Weights of a small class-conditioned image diffusion model.
Model: 64-pixel images, arch dit, width 256.
Rows from block 2 of a small class-conditioned image diffusion model, named by matrix and row number. Rows with one number belong to one neuron. Each number is 500 + 50 x the weight over its row's rms, rounded and kept within 0 to 999. All counts start at 0. Numbers have three digits each.
Before each neuron's rows are labels from the 100 images, of 14848 (inputs lightly noised), where the neuron reaches its highest value: "responds to" is what is common among them; "peak at" is the part of the image that holds the peak. Only what is clearly more common there than usual is listed. The data: microscope photos of single blood and bone marrow cells.
# fc1: MLP up (model.blocks.2.mlp.fc1.weight, 1536x256), inputs 0-127
# fc2: MLP down (model.blocks.2.mlp.fc2.weight, 256x1536, transposed), outputs 0-127

responds to: cell type: lymphocyte
peak at: middle left
fc1.312:506488525485493470502507494493525553534491555557471460554438595441453504553517586475459516491511569414545480484428513485459422490499432435436459504540544583446561508545560483546492464432505538469542475463536502466520488519577442433449415436578432451510465530509428526575511479523460499440445504492523475550375468418462473482513500517542544524443520523520558452426495430450492411509505
fc2.312:546502545486505532469500501575504485518519632533506530535499504527462514466443445403531475499428500524553548611509517578505502508463559505533515499452446537425535515422515484445546468572537519475599490486495480550449507501433490479552635434459556529479497534523518473521481538514445444618584467552524506520589539463574479532477528426589548534526561445440448405474506524561547473518605

responds to: cell type: lymphocyte
peak at: middle left
fc1.66:468543365459446481504498477449448514493455515495445533538494470487500515571567411437469536505523470513513590402457465515501512516507406505484508450448442529470486517558305563520536656542432530468531396441519524491471519533600484546520412525494485587487470521482498549476498476500432458413473588534527410564512464484451542485490440525424531495399492634475543459461447561449417504573602
fc2.66:464504452592476442411501507499450538425459701476578462518486530512545558507518661381460499471514531488528532566516561528543542501472495532507513515583542465356434517531316520530521455406517503547508445464532527562505501491474453483568508524517536551489481526473494478566473491556396551523511500484543525538447531533533417531510460444458475548542588503426564459485474546468604451509444

responds to: cell type: lymphocyte
peak at: middle left; middle right
fc1.552:535505557467476427506521509571423480389512512545501464504513513501564501562484476457460508532613546439589471444477520538541449484468504522478410498504503537591511473486473509476477497456522547585490529591527453515471527516502438541474416480500497503447549506432405539552492539524477566491543552518504556556494553468525507516410508495568505514444489481570561553491506467442423429511536
fc2.552:520458552509478606470460541449473465439433467525470523505531502469545518476445524545538456575626461508519652553502503567478524554481483533518423560423439506614574551534497453473473541544500510334551425519533496482469472547448548496503567523513545498474541470501443524564457517529425470615455499500496508490535546443557447515565495484536503568481493542509428497499493545483540433519507

responds to: cell type: segmented neutrophil; smear: peripheral blood
peak at: centre
fc1.230:557472536577570515451451501497536493559493392541462484470506571533572582534505624562511514488549453510542484451584495474480504473526526548482466521545418565519443451599465434473510526563530531405577503562526542462509442491547469390438488560510516537376499421496497501468488537506532535473524529502541604534471542519457512470528460456517524459488516604549538459495540485519519500503546
fc2.230:499519410475509608516530511536521471543482479503430522553513453541538463534532356455445499509531478542452398425462519545565493385511551463518576535493523529472448526486452433411468408377512538542594552444481456413533537460457575521487497517452515507518445485603482566578562473512578522517519482552518508483515462486509535480393492528459541460504493532587416460592486490566603560547553

responds to: smear: peripheral blood; cell type: segmented neutrophil
peak at: centre; middle left
fc1.745:478513472461483439547451554435488426403486446549509565424528536508464566491467406556450537492442514516511493605490510519480495466569449538565556540475494456463527477410562460504680485463469411512541458490494526519467608514553456449453514485453438510453476492461498525498490573461468484453471458535535538489512435586524621496477509478482567466432438641480545498452505550485527482485448
fc2.745:506473511555467600528448509565567415563441505451515484627513535548498521563489569510413534440442519444532481501447477556493555461525479465557566448503607444489363492434527456531520515541496511541557561486521487564425474535461475535518473457479592436390453496440477473502477539552480520527505470432524605574516491415569492561506406508457524497515506419489468448485533466381522434400548

responds to: cell type: lymphocyte
peak at: bottom centre
fc1.578:475539515440524522521514456475444567576495511449464501510526447579587456498468421496529415462579474413515467474555402485573503502464510496514514476497493489497399414472489400587505426514456429431443459454435507504487419397420647538566518539480508545490548450498476528456481525499454538487462437558489526489506484471520471507590512512513498553490516398491541542446556472532455475436486
fc2.578:576490419460462508515542438469460463456520445468560474461535509507485471482467463506517528476470496528489462485529431412467515538525466498557417531522401468484600523471550512457494513488507472411487440476489531523498519526484482487522456534516467482414520517578459527575482529541482447519510577466499462453503539571472545461614512470453455552554508625507362489422497479394491493408508

responds to: smear: peripheral blood
peak at: bottom centre; centre
fc1.458:392550455427504454510572438493483461427569515467524456440477428494467550515464408435381480430439440472571456559475564477448533475399451399485538512494463555548563555396455475364486558514492482522423497523446445537440463497507515521404543486517485448446428498477502448571434450443459511496414502456522488467513450573486484462549489538449555476521587472498377508435477453535483430558481
fc2.458:542464502534500501545532531638500567577468572536572543615490414460514528492483406602539513426460469481480497528458473484499554485533546570537472543482536502581504474487367432495466535531422463569566497510492471554538508541514539527440603501438441475483494481486588541425538480480517544560544592419540542539505567552468588438561529483542498549524564470517479451573498463529523541496510

responds to: smear: peripheral blood; cell type: segmented neutrophil
peak at: centre
fc1.420:483437517529497577525476413507537419588469521606506490493529488475505462491539517537512412475479485481472497567537473492520570607536552508579556473512517606502398421481567557474483408553365504531477466493447539489534526498496432438511459396432601531579452582566570490447494493578513493576396558503476561485519558468517596468446489526452500374435432538485575531486473493522438490428421
fc2.420:530491494415552509509469521391539518405502507350446520474504550500450470451512520519539513529579544419514505497426412550581591589564450487607458445492531374504455481422478443464504450504526542504481519484590612496470541493503527503563510567461560443469578504479431475513574502577471520539413463580485485489428434556518487519538483560507493477445430491505512451454449429393474464638405

responds to: cell type: segmented neutrophil
peak at: middle right
fc1.634:570468550515535370472489489475489475527536497453450538439502512509564528531539566520586546588465557452544487401514510564553546515584492567519457499593513435509421437497506391482532541388542497490453431496528592555382464468506485546512442526531552474501479518494523528612519372516405493522476523378582526509431541471541521511443535461623520505568498591414590494429475514547487499560446
fc2.634:493561610578444452519621519471422445491500539519455450491397507569554518488497539511558531449473515530519495572523555456475447569461430505483539386578542558470541480457463571448540467458336477485586480481544545473488473515512556401507542474392529591556477554451486418482475507503535415440457435553526487400451464507522520484435474436466453564557452587468584455414584529572488419461501

responds to: cell type: segmented neutrophil
peak at: centre
fc1.507:503538496494488517424514450539515407523511518446448502448491516518504520486553527483390611490456400502535553462432445491544465454496386536499476459494502480480620538542526456478483500468586546477473508465429503427543425548455480548530462574591436569415431556475560492490518567511512466481525470442601603545563376507443393442502468488619470492470530529513450482439505482538473478520487
fc2.507:420482480452416524527472471518521447480446504464514506434591560414496476478451553472408346507530537510465498493425521550505537537448615612503420550557557438462480452450480440503457484486461508498527513438425506561502445477483522551464414573393602583493496479461563443534558421558491413580440505473530411501472361517494455425519477562524465573520483517503549463496474455570491468568538

responds to: cell type: blast
peak at: top left
fc1.17:618496523457533508438384452479544528460399566450393512534524553485479441493452458480542529478450468499362506430443513526486495483444460543486410519449495523478485563492358445415356429500504470372480506483520423453448556514493461468481511510415559458499623538445455500477428430560515530484493502416508514497482509446485433539401464492560509505498492446480463487525496430460478482518418
fc2.17:429490503500561404503507495495498551512528487493515518564467492424461465464555553418484506446516485535554351466488490517467479474499464491484449464495533483709573500503709505631492504522504544532458531448477503548553486488443536489466609493540491520539520472499551515518507471504569545452520473520470472525553512505512538564528445415542549490566516531470640465517500581502524508556451

responds to: cell type: artefact
peak at: middle right
fc1.328:484515458480512481419525521437517499570466573427456571556573549610478528585488574495503571448425449467499484470533490562491464487491512508449530446488583508548531585531496466457427516470564467534489504443474484516450514523487527475457399589442513526473484459429511486509552456527597483419474537512520505551531439402548486466384530493555510494461396444540467467469470462487511632419474
fc2.328:581451508509495602529509478485492415489583466498379492459562526633527467475486438484495612509463484519468458522446466421535496477540483428497455445506393510522436506544470509432533499431517513411498526436510553468457593437539467412461550384449483500413522600529518468498446506485523494356541503488525507517394495563524620516557513472493506470455401565595516484464495496459535511606496

responds to: smear: peripheral blood; cell type: segmented neutrophil
peak at: centre
fc1.462:519483509475513518478478545479564459476501460568463425495577551484574487554454503570485472529550540464469428495486478539455476498448562455424459444533489488514538442551461445649450528486475482500543520483487547463551501553525518488418617407453502485527532553488414464511591515495501500498499610476483517497519489542449605545516400459521515497445523600457502527534430488454498514480577
fc2.462:507477507401456458503561516453543475547578478534485461518576483517512466449412455493493547471443524482480572477475503385493471521571505540432466498528640556580474467469483561568501379494488537578483565531434368520434528477481461498499459559444529521462497528463473493380564494482552460498508599500483498534544456494525441481448515596543508504541468398473499467506559399455472555473454

responds to: cell type: eosinophil
peak at: top centre
fc1.146:504428563458482540449530510501503519500488507532559580542530607420587540443536507484557474515571463456442518574531615459509421588544500455421483489501514548525505412496528442477521501589480398519506521575440509441442522380482508542552502448533457414485500654469512550517502398463518545457498507486453549467500430513463536465495456452527377505502541506575504477552454584491568520489540
fc2.146:504434499430509480454499561512489582439522605502518375512493580475431490418575506440485485525438478456473448410504478517543478548487470513406472468514450496684499438474398543516468510537510468417503449563533475503524445402494458528624552494546493529501462443529456459496529356510513481487542382513508466527512546454454511370561477498603537548451570440343541517546526486543428448477553

responds to: cell type: segmented neutrophil; smear: peripheral blood
peak at: centre
fc1.148:579473540460523509465579504521515582499507423468424413622532564559547542486436500475526492474482512593524553536522478523518449533534544474498452503540511535506523560498547481489473440412555440471489526463491494438513530605503506500449492557530441533459566537534549542508393516519500498438486491409501488585407587559561390539495490481668457505560525582517476526500487405586493503514404
fc2.148:533491512450468507460508517417555583589479467475525480484510475560501480511495485472469457503439483532589485478478453475531524460349522408461422465467525454440485441533551580475457426562549504516568560455507526541538456504465551475492500415588392516461482553559573481457501483485472478434582446505536478444590489465560471506545470579583565512526552468492554521563516573480289425456409

responds to: smear: peripheral blood; cell type: segmented neutrophil
peak at: middle left
fc1.488:476510508514522496502462446500619573511532511491540524551563480461502477453448418458568478459522439489445504600481493442493481491498521519602423431496418448442384471434482529591487481500472545521506479536467539445368582494436541472543448525442558470553538479514508460470535487516470521468451554583450532415482591549467543539445526463488452472513622423527529568545504518513409542523353
fc2.488:420473545411432464546447464512572542567530495497506480585598595523518429508560541540522548587472425537485558430482551553557493563499459492449395481480516465499407436481509528517491579494488424486586569539476455471442448595576526500513492484479522479585536455487444538464514579482508558521477457514447486526515506487501488410528498485505506515497498478509433536469514519444504457481557

responds to: cell type: erythroblast
peak at: centre
fc1.282:385448556498533507478496506546485543512553467484545506457503514477514506437396461505583552543499490508483578485525515497579538464442519477479511509484402579556441554488510509467469480443518482430546467573605458464476525515494461482517523512491542471639536363476490496497435483489543518407417534493470488501507519491600492563457491465438487549510504442517449480499648472517458497577433
fc2.282:391460496534542546497491532542492487566419567494516483508491474477580520470478595570515521481522545552572575610551493464539560496501452428562420524513487495497448509553460470474470530448542470545520548410461489444469529562373514554566538416515510570527544591494502530604455448561576484572560499384486480520537581414603549533546465464480485545523603531509484458522510564485493423487534

responds to: cell type: artefact
peak at: bottom centre
fc1.450:633504617497464459444529521524449560593464486507517510428534551457533545590431538481570560572524484456493569508524572492553541535478445450452503483597472534581477478534600508473542576555499489520514508476482575499550498515500539589530453506483577496548487484446380482431601530568530536396394481564529534522449479428548500483509521516580482545493523544467507474418544447527437491398462
fc2.450:558561546529552524524565532500478495536546479451497570482422499483479564460548512500518467526527550535541477381508556458497487455547606507542464555524478485605537529520513464535523423464522568506506562421468510466548515477499481555539472517520527532492504551434392472438600508399573569477458574577537496433508513494526487420564532534484503465536397385467604500494430392514528458457447

responds to: cell type: segmented neutrophil; smear: peripheral blood
peak at: centre
fc1.542:526509556434488524475505553496524580570424519567483573436545465446464471395581474474435388434521499506582590508511484482529391518577395459520415518434510508547571518502490450498582475470576512442491506520502569532478489401419480448508508607458515463495515511500414458386501505572558518501474509553451521445439467613546396403416507532493482499559587536571521597452374516521495501473513
fc2.542:509505536577549470536541569531604561593570497564542531463441501548446436560580527502539637519509488512416499501517478514415600461611524400589502427494440505557432491418463455497517452501416478592498515492508500407473494499535481445523506603552452441515555522515446414479502497414613517401504560624502506448529447456349500506516478502466464501494468457519481594652452506418533474434421

responds to: cell type: lymphocyte
peak at: middle right
fc1.295:533539519516518519522377471596363513546488415509508376461464512568574489492518496572541449539452508481439515535500470460511491484380561416495446601568482467515550521529472504506487497477528517479495528544532483429523392504495448532515556542591553513461667479532522442600517481520456507568377466487551512506468508599468531503442544525483502498534520466461500471497500477533543426430494
fc2.295:500433465513512447511546478494417512464526465492480408467549498467537507477523492551542557545465465548521526576609477510522558586459495510492456529463476540496497442449444489563520546542541543396493487592489418528489471513430449490472429508496453480413551538486547448490462480495469395588622505500555461542540483540515521555562481473473506419466516494429461456483531482431431456434553

responds to: smear: peripheral blood; cell type: segmented neutrophil
peak at: bottom centre
fc1.560:546513501467500480450537507530497576520495469507458482552447512437504516491473442359445490546615428509490438525507480536397515515459462504470455472514451425462513497418476536464458526522559479629451504599512503462465514548557477563474417492388477492386436511447518443440493562563546505478462542481491545512386482615483467500388438418590474499517450559421528540535465489523500433498453
fc2.560:576456472442567457445566485576475536480497451529546496538508471474488507516485552473516464468478541497481502478511457466501616519530446459517467581527518504480397465467544466514454536532498525395542485567463454504530421473389465500541515520489459584372512543548501530482563464510528487580613554530442476509565443443573468459513571546546562575503468466523471505496449415519420417445497

responds to: cell type: artefact
peak at: bottom left
fc1.531:507474469562481432580487509473423490422510457428535415437459505589531493562453478446489553623457530491556508499482463469510586525499486427458581545620413531479516491537493495511500527499500496474411387411565499533411422428571614524389549535479406527511492517511442571541415479375457453468526450349507483508597464540523490495578458537508525560472441460466440467438512460449496511489501
fc2.531:537477472515504626496462531475525563490477473444569485510447582573479430569444524457435520469485548529498535522534551604510457509448522477448456472532532469528405487447546565374479447463449474533536409528429589533610456483411469529510344531506485504496499435539537455500537519454476515483471498545445460504551463503497387538465547496570462520427510515472541461510535457541580431513524

responds to: cell type: artefact
peak at: top centre
fc1.265:426546515450505435394569407578484469489481591528533508536512538410408469495449598487499516460421510406545555450574567429541446486527503460429514495468495563474464518411490565385424529515467487425541493528475530465575528585515458464526446458544550491481443381512525472531551504506528444438466492520551452522480500469478494475592472477489454386452475508600445478442544395475483520416494
fc2.265:412492537597585602519431576553491459546496509508449445674492494466473526492470545478414529499498487510477592521504615611516475346448561428480499472493511510440493507527517528540488571501537536511406566480545509481490593462541440465522473484513528471510505426534534523471569421447602571449491416471458608590459472510500517543454454445574548462520509570583549521546608529476511540560433

responds to: cell type: erythroblast
peak at: centre
fc1.251:501581473438503544548530479506536513499490607548399458482501476516526509449590485628495424468501444573458520563402477410494488460492494541555445538513553477496442484532448582512485452439484456454523639464483455387598505453501432470549598463448525489547492465515607477489495511491443530491449568527588532514524548441484501407362481514560534495490400456534436466489494463538481453537467
fc2.251:474424502524481537444405513559448564454485509503566462384489504493536578511537496675523553464509522480542447501522570566465478626478482468422535542507475538452513542453525559452505550494506413528491402491464433572448522498507421504478544468470490534462509546442582490534390473549404423623474485455515499546478542573489456508592491516557500547468549489507475480570502517493492482518541

responds to: cell type: eosinophil
peak at: middle right
fc1.307:543368574534493457403496546588466393511485517522502523596569459484541515405596469523532492581584436455582593606517522602501415532527531543453517460523648489486475523567550476444493499493498455472518545565429528471544495513485514578522501469549545509482461455526516509545490393508520509429508515518499510384559565565549523533462535486469445452531534595355480532489516520529455472528496
fc2.307:450336453481488532494523470513468419504528644471506503421520510511438506441411475535474493493336546471537461581475513402495432489530449513434485483526507491723500504498511530440512502552505489429508509401555441483385554532510497408581455511515509488486545531518473443419538480499472474497571494469551499546487483451570510476552465484620496474488532475585469496417527524454461501447537

responds to: smear: peripheral blood; cell type: segmented neutrophil
peak at: bottom centre
fc1.102:499531514476469488568514471425512444527591413498459395488437484433558507498477381504502508532423556525480478486517526485564547426469469546506528522513558493449471398447459442484474409482546477394425542472621511409436578446559534440440492479413453514402534518457452555416460515437409475545513378507432485496463477512569455498517421575514502505501423467524482542566580431505507535537533
fc2.102:446480513465495561461490444528524452536396512508556483564531451478493546489501581572412543545481518570451479417468446539554531432556460492497497492478455448514560498541539498522447597481527489635451462477478517543449592517365567455596446431600524426448517504446455552472473477462476478525487463499501466509580467548512461478603472470534451462634555642523445566499536542530483554447493

responds to: smear: peripheral blood
peak at: top right
fc1.94:416474517532565555455527468549481562542550516488492426527422412523545428515517528510525446473586498488494547430511437494496511468450558528460444471492485487574460510563476557507366455464585581579481522514508483526482495442479530550549527443488479508568496458520475472457487444520525499506499570507487463412454516475520469479442412535530478538602515347511529535513472422452496485497497
fc2.94:405530447485476392558548500472453561461604465529427512373466443449515427479521488486565500590508528532493479531525485446571513586501504459496496535403441467576571501544457537493470501479533477401447480537477517491503514471529544486477474527518363519512549484539510525501553477460532458517525619510447328455507570568453512519528563484458440404473508589527487534492450548474513508605455

responds to: smear: peripheral blood; cell type: segmented neutrophil
peak at: bottom centre
fc1.348:462619444488463531493358521519455467503515460396473498630506429529510519497528426528388397523434589489520467436481549466534500563495430569467496640562484419437500462464468488572433408455423485544429528509454474529538477437538546535408509507511436462485507519568462525523492400467450458446463409403503474575432563543481522439481460489448492487484455512514517413476503517527454571464524
fc2.348:479499531524511477542487530563359483524548541526591470568434508455485504507583564537472480514553509580483604545414541462499493568534483498490520515570459534480517557506548568538444475546535492461506514525482543565502556514455453547472512432467531449464547445485537506408565432468504482374496555563557642566584449581561495543564471539546566462488495492487505373481526532559536421496433

responds to: cell type: segmented neutrophil
peak at: middle left
fc1.277:499446426512504507441593489490502477616457480464508576532415454468594500453497514568538545525467424549390475544439443515465554503466407469505498598570496580528484390462505366479440361567458528456548540478498499445534369448475557513511460438500506510484416459515477518480580452505432455420463543469535561471481455479485525504393501507579441404449458588493563474595416522489452412559474
fc2.277:388513353447524409539396512526451451529537518441433515506557518432554444487506496480471424548535561443575347475476506450532454493438513483497529356416528591484550562505478409486433604478573541487506448549525510531519366503511581576443416350468522506496456476511523512560464484526474477524521554505486495496524498572456537464514499490490488446606537489492462546383471503505452483542532

responds to: cell type: artefact
peak at: middle right
fc1.418:555463512502458445531494458488475485429497482512492515480461502437483522566509491420446546443465504462485519500406494510464499488582468447555539559397457526505483491404508485452531524511530463439438456532539523579531440506441466531435496513506479528474441535411441531482516472470462525463493537500531491497557472622471443563498515529566520521474515555458452502470483567442438461512561
fc2.418:641404511469561559563514497460504462540561501421543582574384496531475606477444461447495492566479528545519552525588535500515369483569570525563487582558565529480521470521536475370556491528561516503516553464566439448546509476524515507534456525509561434537519475500516539419508528560498589476474507497510535466438431462561416471531520570548488461541531380494497495536550416517454525464515

responds to: cell type: erythroblast
peak at: bottom right
fc1.690:537443447506419348508441577424520448471479553409468537446537487494513500499397445542505567474467545516468572430521397525525554527506479526487551479506481517432524498510513455405565456537485430445559457426559482552529541426524553445473507518549415468555539456463472577518477451443465448418516490435537446477570442459477518499443523454473531532499466467519504537474509469498425464529444
fc2.690:485547613536517498596432509521488532602490575461530533594513433546498599597491480557538493412500487557496489475511487517512479503490566410593526490492468484410480509542553475453424533479465485492521542620479563600474569410502471565502398467511487514477479554421569454537451513534574554552645534466445512502492480516536531544659440444587505469489543490429501425530519549527514524489518

responds to: cell type: artefact
peak at: middle left
fc1.751:515442485501595411468484350501557516529493597432548499456443522481584553511535612598503499507501437450462536602497479408467535453547421472528489559503388584438449482532410495511446516604518547434471506394529472503428560529516407467502399582430504577446531543430511494474476520517466499553521488524442596500544542414446527579428498482475484533462547430488543465545524523450550505462474
fc2.751:600489538448527548542501518504537523493562559535380517481465523431532519535544379623451498603482489519507606519532499641443409514572518510498471558449466578529522542449388548517498554510392544530502550492532459431472536428429518533458539551453531558599564560562485589483434514439480503565439519504479483533492502456487525399454454456470478437508495542448490470455573435519564568481504

responds to: cell type: promyelocyte
peak at: bottom right
fc1.9:575440505546469484468521526575423489468520517545476536469472501466471467417645469526494517528458508571522511381495484518504529521557535507503532456445628486626534517628554534526508428490553565436468518538450525515545478437504522529549532497485446566512474485525474531502515440524525492539610427457542550476509521441484415527553495545599462510552429524546397521474489470544503421572541
fc2.9:498559517501512475577592519511480440487430529521526540577417433543485530572508462498476508471538515535576519493469506538507582442406453514585492542543522478593565537452666481398557487450589539607508492485452504573471406510534512482453430455515498459543486532484564466473505511469538522545463510472472481471451450575543527515550481461562399411578472468531488445500419549469529455492430