A small class-conditioned image diffusion model, trained from scratch: 64-pixel images, activation gelu.
Rows from block 2, named by matrix and row number. Rows with one number belong to one attention dimension. Each number is 128 + 24 x the weight over its row's rms, rounded and kept within 0 to 255. All counts start at 0. Numbers have three digits each. After the name is the row's rms in percent of the matrix's.
# q: attention query, key and value (stacked) (model.blocks.2.attn.qkv.weight, 768x256, the q third), inputs 128-255
# k: attention query, key and value (stacked) (model.blocks.2.attn.qkv.weight, 768x256, the k third), inputs 128-255
q.222 084:038057130099134130109131128119085122119129116121105130075140111105159105159138132173161108111107145147102107129096139135135148147124100152108162129145088129129108152101105130101178164176126115115105159132177125177132104140106148144113192097103119107124126146132139176107120141117132083109156104141135097145106057119129107128129128128142132115097102120140129123122145154126094150159149
k.222 111:131043135099133136126166103122122110146107144125093145103135098108095069141140101150154124133135158141173140105097115125122114138143161109078124129103135157138162171099135143111102175113148110117123123129157161153152135111154150119145091150142123119157172158146115154120147113147125097143103119106108108131085098110136138155116079152126160110118143132130107111147088147095113126143097
q.223 095:202111162137131151161111123154141132139094121140100124140175084125122063118144121090048115170142140165141120137103098129192088153138155106125130126150188138160187150115118132125134114122151149125136097107113100107120157127135156079120103132149180102125160117118113146112144131180077142150098115103172140092114105116144098124114143118130139110131103095120136112162128125128135132154098
k.223 121:153161118137102128145122128132129107119088151123133092129135108144142082110135138106179093097108111126098109147139120146143149136157125104112146097100147110182142177124112147151111076128178121133123100127084088114138153103125137105105174119091160090124118077123090161055104167104132108111129127113157131090108124122140100086125157073131133123113104102121122137118149083140167158085155
q.224 095:124127115148173127121151134118134154138138085076132125141124142104107158126099130151078148151110167137152129114114122122167124153139151140124097119119101134116159120131137083142098134121132128117155120107097130129121131140108143166103114147104129100137130116160164138119067100135082166155160170123106137144133065130143123130161122138136142116147126110155148137128147101105094097163153
k.224 094:061095140094106139113110120121124097133117142111108158119076126119106126121155134111138133127154104094139117132144080153167106175158177125097114110130130087157176145147149164144138139122116159132172140150139123156123106085095163119123149150108133128111165114105109147106090088153175122130131082148152135161082182137154180141124116129135144141166143144149151178108135105137185153136079
q.225 096:109190094118118133135142091120093145118123130148151083166117166145104109129124124144153183116132159126110173135156115167164159155140199135118117135120110137118168116146142109117155102169074138137125146108141150149138130126150124117127097164140098106122147126139134113147131068123124146158168162130107135145130143154142137086144118147132150131089104119139138142133124112099085103133144
k.225 093:046164108124105139119130131150175098141121137102127114096113149143118152144090150092117079077128149143116132113136129131135147150147133134130121142156125157128118177151132129133147114115101136084140109134142108140085136139167113066153111120088130140158155095152115084107118078196105157127087086145144171124115166159143127139152142132105156114124139117129152102139129110109119152159156
q.226 087:085080151116156148148141128129113147142122192101144137110140120106133113133131127123087140135141121160121106082118126150117131136139114125157151106147130085141117151114143176153175114093147168119172126132079116146111129126142158099100147154093140161099131138116103165141156142220139133097113109139172162087117126115112089160125199129134097116108146101132120100125143102155134169120118
k.226 090:180127108125118121117150143139142194141162113135113091110123095095120113121133116150089141107137118122101145115111162121100114112122124075195145126110104061098120151097134134144167149120123144115123167115109127134101094132109097139087148116112197143130025107143152130122152136101166133089136148142155121096124101114113102155122123139139148164092147113126148131107111147134140148158149
q.227 090:157105124097118105149153088132144107131126124132113142119123134108142164127141094142191102130147102134138105106110101129122116132115125149098114138106097135136111118097106117117146150133115124105134147127165117122160174107151130107089107136143127126130177105092130156113114145030123119113101125153117108121137135101167131100117114156166085101144092153096118111127116142122145039155096
k.227 088:144117138175090154137123101137146111090110084132152136159114122116093123155134146114149075138097094105083123096116154142176175101109147125133127148187131150118143122110129141133166065132147148118099102146126110137123133115103116132154193156120155147140075117141144099123088110188136114155144107108115144097135179139124090119123138108127140101149152114117135114159150131100085121102134
q.228 131:124109154148103152111085141127123077120085115113144149121146153132099104138138136124152127124143101117112126101137130162103121112137111125134119087167119115128149111137117165134130141115147147116151116127120125137115129083110124074118124156120111128119145144076116119150162141211117101108106133139155159076115155166140137142140150118100118131146146107127101109099143106141138174122133
k.228 140:255120114103130135120157126121135194125116096126102105119137118114101157109120110120080113101116143132113129134115158118159101143132140082154122136103128112129165127109140094126140107122117134135121110119122135161110082118120120151095156087143158097138089126190137112153146091111152150134124129143104121127108088116105116130115090132154192150142145121104139129164130134140086107160117
q.229 131:172125114150140110167165113136166185139169098144104110136150139104113155128143123158115156154104142140147139164108137128184130126121141124146119151130110124119118167100119067136123132164107135118089134108122128131116118164132139143146095133139177075142075157145146129157061104143129138154155157133127095159133114115120102109119085134126136108111129129124163095134109156102099110144127
k.229 108:052144102138133118169143089129167119134123144127134164152108129127106118164169104111139108144138097119147139085154098117120145148126119149107153117141119101123183114156125160131168139145181124123142175126156130146135125083135151119101102134124105090130158116091133127107049182114151109119125084136102157136147235138115120146124152115123067134110132126119125159091118144122173123116069
q.230 111:160126123127161133155166106112149133136154099159143127141157112133091130122141123088128105149139130162131144156142095124177134126121157126116141152147140155154093099105132136116132145143115141160106129136146144122168135119149130178164146155132105090181128174119125133144097134065116118143121105108103111138122117112131123096118080152116146102120157137107111122152088138094157100075103
k.230 087:153090125178151151117147116155142135123102136102142156105117133122115119115120142141163090139089088123156090109129125157148144146117126118079115112187092154127131159127142124138129168076114113127135137123105114102138133104165148121164149171124140112171141156087117143110136118143129112153087111112140111115144159151148111137106112104128148119114149150116113138141105127095137068110130
q.231 094:176098123127126110161129200132192146125154134131125146138148136099143174094117170190096144148134159114155166143116145122112107124120085126157132154153122102148115131165114099140103157109136155154118131154086125121108099178133106120108108100132170124142085147142113143123098104097149172112120152153124097156119078114112126177132098118129134119146090115166144147110110160131128084167152
k.231 096:084183139064115149154141128142088074126116079139148153129112168157123142100182099110138107141140116091105141134124133073042146142127121147099136124117143104122152121143131174099108120113132134125139145113162151093151098108087096133105142148118114106134150070078152174126119174124132131132147148139113153140141183105126163139126138121118120164147150110145114166100139133140188161136125
q.232 093:129116105123121130121085097153084119123121135106141157124088159132146145140138154123116129092103135087117118113100098117136153133136139133118111132132142116155172140142129143134087121114107159113162106161099155179116102122119100129074129108114127130106115107158122103113121089055131128128141127132058137139112155117137112147148103129132145119138096143124121164118138111139089104137143
k.232 086:127161107169148101110138138115114092170118157093153174104103098085087147114135144086105102101124108133098106111160122126151136129146165121120125102152131141145129155114127132126122099121137154112107100141109119177124118137149133130110149116138131155133092091114115165139146188174122101090146116156165097119113125138104107113107148103125116168132088100134145128107123101158136098114094